From a checkpoint of a small image super-resolution model: 19.6M parameters, norm batchnorm.
Rows from block 7, named by matrix and row number. Each number is 128 + 32 x the weight over its row's rms, rounded and kept within 0 to 255. All counts start at 0. Numbers have three digits each. After the name is the row's rms in percent of the matrix's.
# convs1: second 3x3 conv (model.mid.1.convs.1.weight, 384x384x3x3), inputs 92-114, a 3x3 kernel for each
convs1.334 081:084093100091106124120113106135119096128097141146089074075088105115105058081059103138144159122135134116111053126145171098074095068074045125147147110115140095078054125183105128162126079139135110095167091129084061083121130060171063106089078090087096112124079057137113059091182120125180141122152157135143088160154128140164138136140138142173141130138098139120125120146103094132091096132116102114141106115045127100078107105088063165103077143095109093062109144118081158156108138151151098152112138116120097056101108126116092093116057082074118081084167157146134161159168151100162144140153133148131173165112043077065081098108112130
convs1.335 060:112074100119135129150113164121078076130111117105126119128110092135079072138121156121051148069093095119126138065144093065102121136085143135091152126036063140112132157105119153099117169108165083069106097133068135191164043098096155098094151163120154076098133128114119133169151130151132149116124108113121096145162107178114174162084183123142117159130135121070129105161157137106132181113152109135085096146065091064063055147131115139132156130122083158141106144158122094113138113083133106127151101079108144118128111111170095082083127052133114153106150067181127100145159153140160139150108125122182137098112067100161098156180138161
convs1.336 088:144098089156158121184161113122119061147122068159182097112138123127169109214166145091084089139154096174126131079113045117135103134151172090135108089120125193149123134155166154154128212150158087123108170071142150206136138080125163172107203168128107140117140158128177152121128126107183113135154154138140130093151123180154182176107198120153139124167197156130120130133149116193194147098130112124082102092126158128102104145158096186188133142131124142158120162169164136132077176149146177141129104109091151163104193157155089145093171142122135183109149127111144156117170182192132138138173107143143111124142091125170150138154173109
convs1.337 086:124192182162210180151177167101159152134136176132143153129144168120161150168152167141146105159180166185170151115153105140140117145144189092121158136181163186179200157135174169131166114164139146125146172132129172136155120158188165167151169177202107152151145136161147128152155099115141156124152168190196146114162157156138143188132132097129150131148147170116118125152149162173138150150104110137094155110114176142129139146142147144165217101133159163180174207180160116127117162135157163159168157138141154146173171189175092163138120143145165150177137150148125199159188170152126157120138157143127145131096149149144134150132182188
convs1.338 083:095122090121084173133148116099121119098119078114066088114126075107092123073112120135106109129085114068092115164140108147146090049057090171102124105098115111059079136207165143130149133162122121115167120109115123077156105105118117062094099115111126121093129114089106101100142151119175119134157186122144186142128172135126103097118148152148123143102146132187124129102158150108129111115175060166121114112040090089067070097085084132110113094102089128117085127048118180185114127135137120147133117100126129091108126100144092107050082101082098108138134173142143188144170126091122153139132124132111151092135102113128107069114125107
convs1.339 065:111088071078101125139118149158116067125100132175142106115069083180131109155198154105064132103083117143124136076093082157102071139153122128102063095136066116136110125125093107131106097114127096076085137070055170189078110067070115079119162208158127079080169098115145126137079154139118100164110140104170084125093112178055114153105179155067092092146121129059089109135097086096084145131131171088102133114171131131148124136147152099159173140162078148140151151132140093115080136153077091133168141100091184108125190148173102082082123103143118186132157135176131118130111085113126084115091133170097066125087140086124106116135121150
convs1.340 058:123132162123139176073126123129115195188144116073128061118158135165102133139100103160177145123134171118105068160098102133218098119152083139128146137172169137083179099124131101138094149145069176136110150184136066060099131132105126161094109076139190080110136124116101052087103209145194176059144133123126170197163093116093170111190138150198144107129106175117119038123122135092102111150180165182180140162159105089172120088165121165111090123135130073120150136066130160134099102095109130113105107163153093090117111111115123151124124131118096155132161198092104180123130071034083146133148161124138130100135170137148116124130097120
convs1.341 116:126075096077081111118100105138113101104041074105077102127103099094092103113098081138128125073084122092074069162113127117068080090081064124117117081099094068065083097103110110099098108111101151117116123098107090105097142093046112113072124093109122105121090098099097095114142129140115125104121062095149135134094102096097114107119104080108062095096096087105112113090116107084095106122159138155168145144112038106104091100112103105137123089093083073083097089077111122110102108097094059094108136113093089094100105115095121068069129089063094094081142128143099083069118084114109097117125111137103092106124109080121087114131134098
convs1.342 077:192171119144137081158132082171110150163164140159164080172152076183136117151139076145129091124184101129133088126184129110169122152147058108088093168167074144122080151202120129165119184118144148110129150163136186127097184173099206115089172189143153131110161140091174112065154104144155165159142202104130183124180118188133154144162106084151144134174174144096121082147137042142140084096145200117113133231162148124156080152153142152143130196123091183142096140143108129141094157129106149137079143111116164157073165125092142084064128137086170153081137132120196146162219151181187167126187161129153123156148149113162146127209137126
convs1.343 073:213202154179161171172137118161157196165129164130122123129184096159153137123162151149166124150178160141161130080137144131180153199108144178199156214183121149137167162169175143097158119126072143185145195135140131215111172158134199167150135165128176171134133168130121113147171127143123215155096180155163125196178154085111234146139126104114135173151152119143115178097122118114109113145117212191156165122115114158154084156152131155147150189167127132203186144188141163107174098154173141133125165145067163153122174181091124155126180167165136161155117160217158132174164114147179127123171174152123105107161166143157142128146174151
convs1.344 057:095066181136097173161133146018100164135053147099067091164117157119126166096157131136123161114084139115108127157155144104115088142122113092103159104124144103115205150157162168089133101095123085141109105054111051136080089063131150108123143126117100131231124092144176103119151132175082150127120148162095121166135208155103162122167104105125118142102105098148105148110182108119123149091121173091079123130110149126142126068127108191094140130089197143127157124127134110167069113162121160168091110096099132091127133117142122084058167159107115131131127146137144092084175094106082159138077140166154123165098203163121093117130105137
convs1.345 065:148114114113112081094136080195118080127100102160099125118097076107127121050111088153111068131127125093104038103080111130123074098133099123140071147098079148115101121155133091072175158147059130133115096129067136144143108163063104110088126134077139077054083146084145112137178177168137128127103107101136092072104142084065134054144136101165120103166134095098109103135102082117099108115102127102167095171111119132128068127120048100084132130086090134135045109071109131146110147143109164070066148138094156113105083092082176114090128108123109144081125119141096144107122084096165092128090151120126083124169104083073138085075129178
convs1.346 067:133058116156109106116150090154144162177130096152187162151121124164165121166163138191134074149129152199146149135158152114081135173197172173123104183083090173140134122096115070101113176092197125076148121110156123161153156157119171151144196136143106143136151126083149164140091142116130144140149111136174169104079137169133104143105121097136115139121164100148084112151094130147097125074164170098079108195192134190133152173179138183144200155119108145124099193173159136138078177104079147137128126140133164179096121127122166109131138173093150190187121162136108122096135168160123135196152186149155108148155176096134198136168150131
convs1.347 168:079046101054073064079094115098084089085061074095089111117111092088072106086080123093101116077066092067083094124102108088071065094056088110091118091046066067082098105110097109112105112101113126100119082095105106120127091072090092048061082075124109103088084095095099099115133134115105105093119103084139111101100091094115098109126113115115112104131111110100107107083105130110112123150125104115129117098073069103075063098071095097097113092070086092087097106090096124110119124098121101102112087099106078082085105102121102062100075093129100079126122114104092076108127111082095099125096100126107113126103077089089067102085101122
convs1.348 095:116108127072083112094101109148133124120130079156081079134127105121113112143111084155103131104101145110072109170128129140134092106094077155112156129101126087092082105114112098123059095122081132128131108097097067071095107123110104104109112099075133101147126149097120098121122103060101090074072067068116103125107073091116047044124136090083082107132067096110091125089104099096085113121132136163151156160121093149145129130107109115096122151077106097107160117100145129113110111090102111069101123123145096104098112100104166113128120105122085099084124093081100078079086104061108100082114075097102132097122120143119141126110113121
convs1.349 078:156198132158161146107166140091106120138147154112142161120130182101138173130134157096152113149167147133181188063173173146186197132136149123178156133156176099146163173218176162184141168197131105161133128202158122122146109162142181160170107115154117154133155184198112114152155102137200183178155201189090182191178170158132196132119149109152162125125149172106166164145176197080124181111137155151125137160094109100164130153163168114119136141132182136135158148125132156155162146159176144145148113168129090151164115131142158155177162170106178169151128195148179223177131141163105141126150148127122118148120179128128108148132111141
convs1.350 187:168194195163180166144135115138173191137168179127151157144170183152162179138155165150184158162177167182185155096150136143153173147171181136165178169178186184189162143149159147168159142137163148154153134168168153186130141185207164165175141148141161179175150147176147146156118119144137147159134151157142138150159148161150166144135163152139161168127157154158166163164168167169170151123118125113110150128142201140177190151138175128136137134161192166152185155170153148163160141169165164154161154172180137161185147145146143192195161163178138163168119153167154174145139146145136138155136146116159139137137168197146166162148150146
convs1.351 134:055065098073105128093133171105062086076072112113103140085095102078089098091109169070069116065083091076101139128102082099062103084092121093081098061085101075091157094104141101120132116121126097096122105118111129132171086067095083072116096131192095088121077107139086120163111128146106082103082128122107112094122087090100119120114099116105103095148120142075109142109109134107136125138144115145140119113070085079064082097112121113113165060078101088073123078097155089077107092096102098096125075077103070110114095110175067071095088073110089130157111082125097076126106114122097129116122108113108102147070083101077088134098138153
convs1.352 074:180154166146097124091091057137139185089113153074081116110094177049110150098051107140137159146127142065103108160193184155128110107078108138210163154138174079087091187126158083119122167116138169135137120124128087120102149168182145105110107083065147149224109120129072066102134103107146171176112100131099193166167154130116174140106140104126163186148096157170177115131124136089091129193140089123119106124106161093133185116091120123068061156154132133135105124088126111127157127131126167086101144148186106090160074074117122169181134112127080113105177178128188128145155156137139097119142112104126145134091115135100071142126118133
convs1.353 271:089076082080069086089095105109082093100084082092087092112097104092078084084077091113098119084081101082072089141111118107078088083073080117095113080068083082065081116126109126108101115098114125106122114101108098085117111097074082065063087069103110096099088081089079088099134131125122122113110092091129113112108097098113093104136110132104118110109121106119118125092094120097096120142133124130136083113094060106083077098079085100096082103084082087076074088095100118116108112105120091106106109093097080079081091084097114082081091071094089088093118117113121099108107108102124118112117115114119112128100080069098067078092099101
convs1.354 056:099154115166176134111127115134132120123076130178105139112099143127119180117116062085140121139081148145179185082044167085157146140170183121135145132119115094200191165120080164116179152102158080156103125153095193066124165124159088112132076169117155165094118132164076193196103140142155173143117108112141118104100138153158094065180035129183121142113190177121093132127157197170153181104149129162125143067095184087179100093116056121092131099095092160166127119127132098151122138139132112120142123138121105118141176073184153090079207120133142141153158066073072163139185061197161193125122089194069140096120144079120162154135133120
convs1.355 058:133136136166181112152084119155132114170123173125088131043152094141100093136183125145147131162180106151109115115148078117101077147133110085134138173127112101122058158151142129126113225158107088189124089078147127180104135170125109122188158121130164140093099127087151109078179140092138119123110175132153085118111100104126173079095153163113140158155151151090109177117142130141126131097106146178151132111078067123133131115092079084121081146181148137111133119117134103163131168146141146156143145084143165146095096156150145136102093173072112122071151099156130132102130211146141160115169138112125145157121090107123123133077128104
convs1.356 066:061084110067066088041077122170112135092111123048113125137094091124116109074081132115116098096076142154075098106102075056113111071094133094101080102115119076047140150116134113129138149152095150108094151123108133166123110079101099020115092096103128155103138136110108158127094090141170081125105110060116132114090085107126133071158148110123145104117104179131143138122103121123064100104134135108145075126108131141125126074096073050108121148074134075128116089095110126111098096151151122119117115120072091089141069048131138111109089101119072070119104087136120158098131184142150119141111118128120133136094150118083089129124041138
convs1.357 058:141122155154162195103145152140156162150145165176183179173150115143163163122104132116120135190135143130126111144160071158137204167139111146113125143105183150115169108066161075175168125092173115076093106085111119132162153146127154136113187156168141111143163193177123144129092091113119133128089122131094122177157176158088107101152085086145108048075132128118116142080131077098081123083149173151120174163140171125119124133219187131197130152132103118155163067124080101082144120118106119182135196165162132197113111146166140123146145126083106128157150124110110089150127118128092107110084137051110094129129097122118160093103179150
convs1.358 057:145124143151074071177111096124158108112127111167095152156125093093175133109134137115128076108099118182129106166145170078167114139094120098123125096062077136180094186148146154079067138162179176128047110118096117156130118140126183113116176155100130102117117133115126163157130115127117134205159103056165146117067178087137073133166125127133099145095165155171123057149092095119154124139168091108120132087143132102116116186105091183136132110120095146151079133179123103106172100146106138088140114090086192152090129147177133074103143081118127115126142127104128115080195072138190163154154150138209135091126097100108104110130125138
convs1.359 112:106075092076082110099108123110105103117087104139119087146096120124088088123099089090070097101092094074102083179131109135127081119081092120114118082083054071072092126128069113099117111133079093104081120056090112084105131106050104063076093086104119098107101107094108109094128128119104111050094094090120119060098085087119106097145110121119089107127071099110109119114118131110088102099164131160141062122066031140099072094106105122117124143070097095112080116092099148113144111086130118106077127111094123092079126119141114081107108076075105091105130106082095088111110109110096113122123092115108138132118092069096059092117085131
convs1.360 122:114075065084066083088100122132077057119091098098086058089123093103082084098100079127115083089079089094100071141105113101109087091068049102127093110096063082059056162139100137145110151127104137119110095092104110093105105077053110073066090090099137063069126112075102108068140135113121094130113115118129104111139120102136108116108139125135112104136088115103119121084094105119099126157144132125149060135106088114082074113118082083121117136129060103062066074094078117103093140141112128121141123078081105058082096078089128071068091080086103059088144128120105105099129127095122119118120136106137128104126081070105093067115089116
convs1.361 066:151126145112162120097094144130115143105122177131139088110139199132118178109096129190146188128119161087124134179195234162080168151071088161149153132143167087084091118121086098125095123056116173167175113189188021110106165175156119090082075114165116129150099153152124090134147129134129171105055125110142132141100120134127120138123073093111129120162111106173126162096152160096129136131146164165160156091136131075123120068111114094115145116130176148121171111172092105176094178110173033120120142138188121169173142100157147158154129097110078110108132181169143094165186073095150126111124170150143102111108106125068133134152110112
convs1.362 056:163130179114094151132133133156172153099082155075148112163096136112141122138113104138126124074123099199093142117201158047174137134128109125151163092173134146133198197164156147089150123209157143176162160127148153087123101150152131118080124083135152138108126177090124130105115115114065128140158105133179128095144118166177141035095158166127127143101142143179164117142158074122137124088192120148074102171140084115144155121091156133088093125165097083070113085180155118122142190077116194171133107148150116178145136117118155189170118083133112141125170160073135185168116168095171089169097178098091126178166104151138104136124102144
convs1.363 115:194199149162174145194134132145179128129157178172154141145131183161183166176163137115172131174191168161170175120150129185192192181136165140160158180170187175170141137169161157098144132140145144163132137183147161156155144171184162180189166172131133176153145150177148176135147115146142150147142144158128145137172133119138151168121155157117144135138154145154177133184138152154152148130147127121108148122161223171162165148162149143128137120146171178180135158143142132152136169137169167171132154161158143178141147147152136206184201158175146153143145158149163149148129149112148147151143173154138120124143172194155165153139155131
convs1.364 114:122105089076079096124108104122088084105089097141067057123128093117091069107102072139102134109080088087073112187114128109093077084094057137098112086081076072039084090119112112099095116117091137104134076108074104094113155114093088061053108082095133096119078097070111127118136136111118097084112110096109088093138100079111086089098098113108094116108136114083113136084103118120089087169164145133156093119112073103108108101110087146085119122080070096084081109071083112093098091102115103124107107115109096058092125114085112087080135101068098070103122113136091091105112101081128110114093119099106110077127112095113086089107136075
convs1.365 088:185187145192144098163129081173172141160120151178120112152180152176157154137132105142195129174176113136208101129161135161153180163138137157163135180167132161119104134180175185168111137156147156153146184156145115179132131182159160143111186163088151173126171129108174137079151157170141157158163178140120139181169187135183207136132146175150161140162154162183180140151136108184167109089095102139143177128141143131145113148161142128140122176149117189183150151143109204169143138134130151137156171161136174190141174169117153134146163136149146165124148184189152181179166164131137147165162168164153135114119154151180135090158157109