{"arch": "unet", "model": "image super-resolution model", "dataset": "crops of objects in photos (Visual Genome)", "train_examples": 123503, "image_size": 40, "crop_scale_min": 1, "horizontal_flip": true, "translate": 0.12, "task": "super_resolution", "loss": "mse", "scale": 2, "norm": "batchnorm", "activation": "silu", "channel_attention": "se", "widths": [96, 192, 288, 384], "blocks_per_level": 2, "block": "basic", "attention": false, "upsampling": "nearest_conv", "init": "trunc_normal_002", "residual_init": "scaled_by_depth", "optimizer": "soap", "beta2": 0.95, "lr": 0.0015, "beta1": 0.9, "shampoo_beta": 0.95, "eps": 1e-08, "precondition_frequency": 25, "max_precond_dim": 1024, "merge_dims": true, "one_sided": true, "adamw_lr_other_params": 0.0013, "ema_decay": 0.99, "steps": 5500, "batch_size": 64, "epochs": 2.9, "lr_schedule": "cosine", "final_lr_fraction": 0.05, "warmup_steps": 270, "weight_decay": 0.0, "adamw_weight_decay_other_params": 0.01}
Rows from block 11 of a small image super-resolution model, named by matrix and row number. Rows with one number belong to one channel. Each number is 128 + 24 x the weight over its row's rms, rounded and kept within 0 to 255. All counts start at 0. Numbers have three digits each.
After each channel's rows are labels from the 100 images, of 14976, where the channel reaches its highest value: "colour at peak" is the nearest of a few named colours to the mean colour under the peak. Only what is clearly more common there than usual is listed. The data: crops of objects in photos (Visual Genome). In brackets: how many of the 100, against the usual share in percent.
# convs0: first 3x3 conv (model.decb.1.1.convs.0.weight, 192x192x3x3, each kernel summed), inputs 96-191
# convs1: second 3x3 conv (model.decb.1.1.convs.1.weight, 192x192x3x3, transposed, each kernel summed), outputs 96-191

convs0.185:123136156109108089138130145155121129137136104096117185158169124128127153136157125116109148121164182167122173147122128121106149162113111118146147147116104153119145152131167103167107124121147135126167126168130154115127148133134137156152165112117164165166154136169167171123131144157119144157
convs1.185:151150110137127191174121112124107126138162134130140132084174111158109120131134124140136164125123099157127100121145154110118080112128149118149133113136149085102117164148136146142134123141139151141125123117166124216123110109139118125133140175095123116109157161071089125140128131139127145141
colour at peak: white (39 vs 7); pink (27 vs 9.9)

convs0.119:169101133146139135110156106111161137118083129163131113094110159119136121104140122137124100182123125102086110109078124165108098111138113122055115137176171096122103119144097155105125168162107115111121107102086111116123125118183112111149135119162151089134117136124146115145098119101128115135
convs1.119:142113146126128117129173127177125112136118147131140151143124116157146119165091125150087077125135099061132135119115122134168130149134123182156172086127147146101113115145179119062109126120159130128120103142146111127139128162090114135151112118116125106106093130128122130128141129102140150150
colour at peak: pink (27 vs 9.9)

convs0.24:115132097107151155096141111141138153142143113140145110111087146108153132110130134097114078154129138119145124133099136121132119138082147192122151164160127125061097081112128147156106154138135076126103146121105136150141122143126119121130084219113152128142136126116116111134118119123125128125
convs1.24:120137129135133121134142123168069137145124124109130153134141131188134139130136091173122116100109132136130115161140136157165103173132132167141149088133124129157127090105142187139125122095137150147123116141127120096091135148090130143141159092126094131120069109106072108162099141131147152088
colour at peak: pink (26 vs 9.9)

convs0.92:147154141119115110158135154142107134133161112133105175142122126120125149151092112160121118123157137162129130164105116122150156144140106105149162125094100153130148179113159114168130123093140156103169128168158162123115140141141130164105164149105137150158176137151146148118159159159096171160
convs1.92:139157111142117148141143083155113145138171106144124131090153119169112100166131125151137131130119135139099108151153135144171046133135141171152115127107116092125119114137149136112133126142142168126124139155126107166101124104137114125101145128129126143129088126058104069149132146178130132119
colour at peak: white (39 vs 7); pink (26 vs 9.9)

convs0.98:172088096135091125126093118126114114103072120113123134117131126092134118127161094145123055141109128112112102083076129148165110089134141157088132102147148100116108125134103139116150144129161104099133160128086117148082099117131098116195094145112125095125123174102104106103102135096109130096
convs1.98:123145146135134128102156138169118107134123132085110145144139130175103130128115142175074129130131100093166094148162132154134124159146103172093151078139126126095171122171112156076118159106131145135120095130104104138124148161094133138130141151140111132126096096129110156122124133129133168128
colour at peak: pink (32 vs 9.9); white (30 vs 7)

convs0.43:191127146100125138090109092117128081161131097106126116112093112096143112177120104098123108148124108110126098106084124141135136104111132144099136111100159117101120078158123131102100156139094110094111106089126120136119101077077122108110136103133096085116135187086113118104112102098115111095
convs1.43:121134127128093125108119132151111108118141139118125142140168159173086120113113121161097138122141150086140114119170136176164128155161101156089168110144124121123160107155140184059117150109113114131119108143098098121099154129105125135119156169151119135120099115146082126128116151140158156127
colour at peak: pink (25 vs 9.9)

convs0.1:124116073143110179120136136123151141146138127124133098118094182120116105120126151091109174185145123093142124098153125156134109116086107126115122126135150134079110091156078143126082177172126106135119115131133100125156104096077103115146137117118153121122089127122103117105099121115102131117
convs1.1:123129129143111152124141112161133055124119164121168140124102159111103141124107156140102086118138126055116149106134144158161137144156115166122148113120116153100136108127155130039137137103145109127111117144109100097145121156116152143149133136146109107134087112158119152110155121103119127159
colour at peak: pink (30 vs 9.9)

convs0.182:153126165093119082126107152129126076114129115133097132108148109158064122147101155160107185091121144130143176130128083064120117096165124083123135139118146160167121171070111127161113120112173125110157126144124142134100124151110157141142175145117162132139170129148149150105161117150106130116
convs1.182:130149125160122170166101114144148104151173119161136136072161131124085120143149137107129151136141165153113109124151160104160079093134145119153145130107097111112133157125127160112157106159144152141118136142150125171113129074143123139147147173102125130104131176098086115119151095141118107135
colour at peak: white (38 vs 7); pink (26 vs 9.9)

convs0.37:179148111103138129134119099120134133203113115147092146113175149143079146118144136126098134090109125123105144116191156118159132117128107132112126057141119132144120179102137181121131144131128135104160120131144134118099114123107073137135150075130142127099153158124154134130148144144131122161
convs1.37:147134125122156165140151113124132167142128144131150139104127116102144110121113117121102151180123134112134103097140117140143092110099146089132122149108098133188095191110134110118152138128153126138112135139156132111126122161190105140159155198138107142148167106096134105121167154129144123119
colour at peak: white (43 vs 7)

convs0.105:141149130097143077147115130128078143128104156065112134115162112082134115152175097131113082101128109126080125128143102157118139123141126084122138158095150134180144117140133108115157089078125098055137127159112110149092098139062147137172131131102106138100143113121116128109107127127144121134
convs1.105:101113131129110089123156174143159150117090096149133139136082169110127113128102132157152139107138111108152109160081126114192105134097136112146127143110138122127155090136161128050103086150140123119154135136144123119138153110122128139062117143178145132167117078153135158135167110147117107087
colour at peak: grey (56 vs 27.8)

convs0.73:113110127102108115117093099132159115081143126158168145127097184071079109138100098110110077120120130148122093085130139121123134104128154111103124139103167128118125133136125185144085163126134122149126110147144130153094128084094113126132116121084128144120138150112094122139172114131192137141
convs1.73:114117162102136125129187137150150123138092138119134181142149118151144104115107148131142134154152101128142137120111124190131137132115088123137108141121091148147108139122137138058132183138148177107150129157107117120145166140138114119143146147158127154184129141146100117111104199167177120102
colour at peak: white (33 vs 7)

convs0.40:161122109128122106134128129145125173171134161154095141136133141129079124116127107127127165094129121133135110088186194120138119118124140122101140081128147108096108113116117122152097133129128122132136142148116111152113117117112103120182126129112111082139150185118092105116111127119124126155
convs1.40:131186142141119093120161085115131126117129138073158128149109138115088136120093102128114086141147144115126124088119126131159157112128114119137126119114125115121134106134139158085120169154115126126091090092116115147154143173098128158085083174164150126104126103128153148117126128077140142143
colour at peak: pink (27 vs 9.9)

convs0.116:134162146108087135174095168159128139121128128100120151146117128154119153137109133173140126113151132162129167170101118128135151146170158112130159120093155155157176171141154124128158124131154148121144175158131139097134145125150160175120171121108151153151143135155137152135151155132131167170
convs1.116:128110116145159110164132135126130147114172084117116128106134120138112093150123120085139166118151128165129120117135154123142071109130132123145147132111118085111106130118123123116129113163127137119160108131140121188127124090129102133119096161128160106086121155077100134108137101154115114150
colour at peak: white (39 vs 7); pink (28 vs 9.9)

convs0.174:175129130083173107099121117120175096132141053103099137109121144101085150139105119109058115116124123128101132118142147102151151132090109134143143113171124109112132133117124135139109110154161100093149132145103122119114091089110116135109116131131199119122136122127110148093140119150086126127
convs1.174:137138115137128142171137099135099130094160140152127139072160109161128122140138135173115116118093149153124111113132123163132073146120157126126129110154103114145074163154130115107173104106118135162094148128112125150125079132170152126174134154160098174131141128118091112127127122102142128105
colour at peak: white (37 vs 7); pink (25 vs 9.9)

convs0.123:169124132148145118161135103139122140169116126167129115154142128160087155145145110099123145121131133136095142149134145092145125119194111128162123136184167127151137109137155109139077093119138140117122115145119117114099170166088116151129111077135104141099135146112112121154152143141115135156
convs1.123:109156143130167155167127135084117156094141127132162130067130121104125133104152129140128134138133185118089107148102128126124102067122125052131145166150113135140085158101104128145157170109114111129085138096125148130127132162183149109114078136138104126132173103133149117119126123101077108137
colour at peak: white (39 vs 7); pink (26 vs 9.9)

convs0.54:160136167094094101117122122144082122125126137138129123136091117138139123155161115152125107104132156124128164155107106116106144112135099160158152189143110126134135126092144144125132108145145158134144153182140117078111129114140171145135115131105148108122139148107150140137127121138093123137
convs1.54:112127107126128151167128092115147169111182107123148145100121107134089142144147156109124157125116123170153101156134176114105083082108190095129125136148120123143137133182106141161157118111110138118080134136151135161111120128149144128131148159127111176113140133115093147115147140127157099138
colour at peak: white (39 vs 7); pink (26 vs 9.9)

convs0.38:107155157116108111168135134152096133122128143125133151111139145116120152154144143136099116116135117161130163155120095117137150129176102124127140121147148135144138143123175103168125142134144145098142087165126168148106132101173123154123129154098155151156143133154170146105125107141113166153
convs1.38:134102121124139133182107105145093141106136109140110130099125096149129085108119159082137130127114106180126121129126151108105079091088127158142131129122127089145077154142118141135166118121124145147109133133148128177154116136146142146145099155085130099106129144081112128095148132159158107126
colour at peak: white (39 vs 7); pink (26 vs 9.9)

convs0.93:161149177086076111150147126127088122105141121100144133102076099118116132173142130123160123093117108145104117102132154153167147139157139115159108121085157116146135090156139127111154083074125124146153176146107119149166116098104119127137177126121113106122159110121122134175123143104146134117
convs1.93:126148131111134131139159132104120145120130103141147138137132187110132128130095132110116141123094130132151097129110119076106094077095115126087145139167114091120106103131132143088097142169111122152138072132147143177120117125139110106131146172131164114108158136122153112089112121127129123114
colour at peak: white (43 vs 7)

convs0.176:114166153114110129155133162134138184152116110170163161131145148153142158132132189130131126121158137152148140148110102132140154153157122114157146115107136157133148161152137118148176157123144144127159087158133136080175138138165163135141151102119114169170150100152174152193109162157128127146
convs1.176:123109120141145162161133104147111156161136105158117096122135110119117112143118107123125117155120129161125147150157147111117077107084138131150102129089144090128109122092144143129133130163151155145149123157130134152115133087114096141147132116113143089112123146080093120141100108148132105129
colour at peak: white (39 vs 7); pink (26 vs 9.9)

convs0.132:154128126117174141146090116128126124195162114082109120108166113121170142165119118145127146115148124165088176133164147096124140131118095160128131119164098143123142171135104162140121109141158163104163124132144143130161129117120112131178126090115092141122136143148129143133175133120119130151
convs1.132:128117138112135137154112099114125168120158125148147147082135103123119091140121171137113112102106155136107099118105134143115102102107121107117110104102113129145103174156150094150164137123155093158129117115129157122152112151158131098180140156146073111117173096112187090135151157087098088143
colour at peak: white (40 vs 7); pink (25 vs 9.9)

convs0.33:162151126142136089162100150157117136154187116113058157159145088125105164151147133128102159109140140150108174136134119097103155129135095105144150112146136133156153147088143109135135116110173118102149131162161166135133150135145134167102138082121154151131164132151150144119167147160134149151
convs1.33:105129112155087166183113116110105152118183074089112123051148117127101127117119133090130162131126154130116085126155137143096071072127136109143109145119095077139121152128135133156153134154136117140100141133134104149110131096146118111114117159142124141133125118076105099134133116132103128123
colour at peak: white (39 vs 7); pink (28 vs 9.9)

convs0.63:146150158081090136157104130152101106139138128162107136138152127158101168165148117132113132134137142131109125106120123101127159133119117137139156157144103156168139149085132125122077101115150135102174125155136162104106131113128120159103127146105167114135165105131164133120146149166082175124
convs1.63:119146149147093168160139123109127126100186122146144124068139123141097108121145154116128138119134112157138089122124137106159065103110132076089136134125103104130089132143137146115146130129104110162069159125143142171136104123173126138161154196099132139132138151115098139145136142138130112161
colour at peak: white (39 vs 7); pink (28 vs 9.9)

convs0.56:195152146120125129153145109141101151150150133160134143134150098165102155170134160137091137117138160150129167157156118139105163153128092116132144135152124130130162144127170104131130123123152094147136158161102161161141141098136145146166087123123153107125127149146127141125141107151059144157
convs1.56:109171135144162165190091120132103127102143131118143135094139089121092110122139130118124174127125166161128118123147144108109095062131145117148150126129130111134112160131113131162168147115107118126109127112124113151135135144172138135129109167116146111084169141122116128108130119121093123161
colour at peak: white (39 vs 7); pink (26 vs 9.9)

convs0.61:127145120130134118144163124133140115113182127077130147155136126147132131151120093114130152165130119126127172147165085148132131113131129140168121146151138135137121128167130069122116107153128136123133144131139154154155095154092181153164096126113085121138126113125121145154133144161131127142
convs1.61:124132150179141182163083127151126116132126123137192113077161117104120087116122134120119122136141133158126115113118122122144114060152123131092140114145140131112116163162126119129166166120137128148136144128096162164126129146161145147115114120160121145109111126163148122095116115096125103161
colour at peak: white (39 vs 7); pink (26 vs 9.9)

convs0.2:151113128127212096153104130138087111166099104105117132137177115097114147134146103124113101138118124135091130106157116135135111108117063083123128136155162119135139140125106136126146093082130136107122116121077125066105127141131139126156135084131098117131106128137145123130136112155157133133
convs1.2:113112181132070106132144138136157121135123137154116112161118145081138149175116120156136125091130152106061136114070135123154140116125115129154091147109124128123150096120164095085135101105146119111142194125125127142123126134154114097093106121181128124164075095173165105163131121109108133148
colour at peak: grey (58 vs 27.8)

convs0.163:147126172162163091116139115139126149136145119157103135124156116106139143121061142125097159135149136157112131148097122134137151126126113162145140118164066122112141105096123115141111089135137132074122120157119146179097131132122128152096148184153157116154130133116150145146140114154106149111
convs1.163:135137108111126142190079102113086134116145137171139104108160113142115134136141164136118126132110158163071105099154142103127076118120134120127139121137147139141108131149133137130160127118126134147068121123131144160129119121152145124147108134106112096086122165127089085119122103119135128103
colour at peak: white (39 vs 7); pink (27 vs 9.9)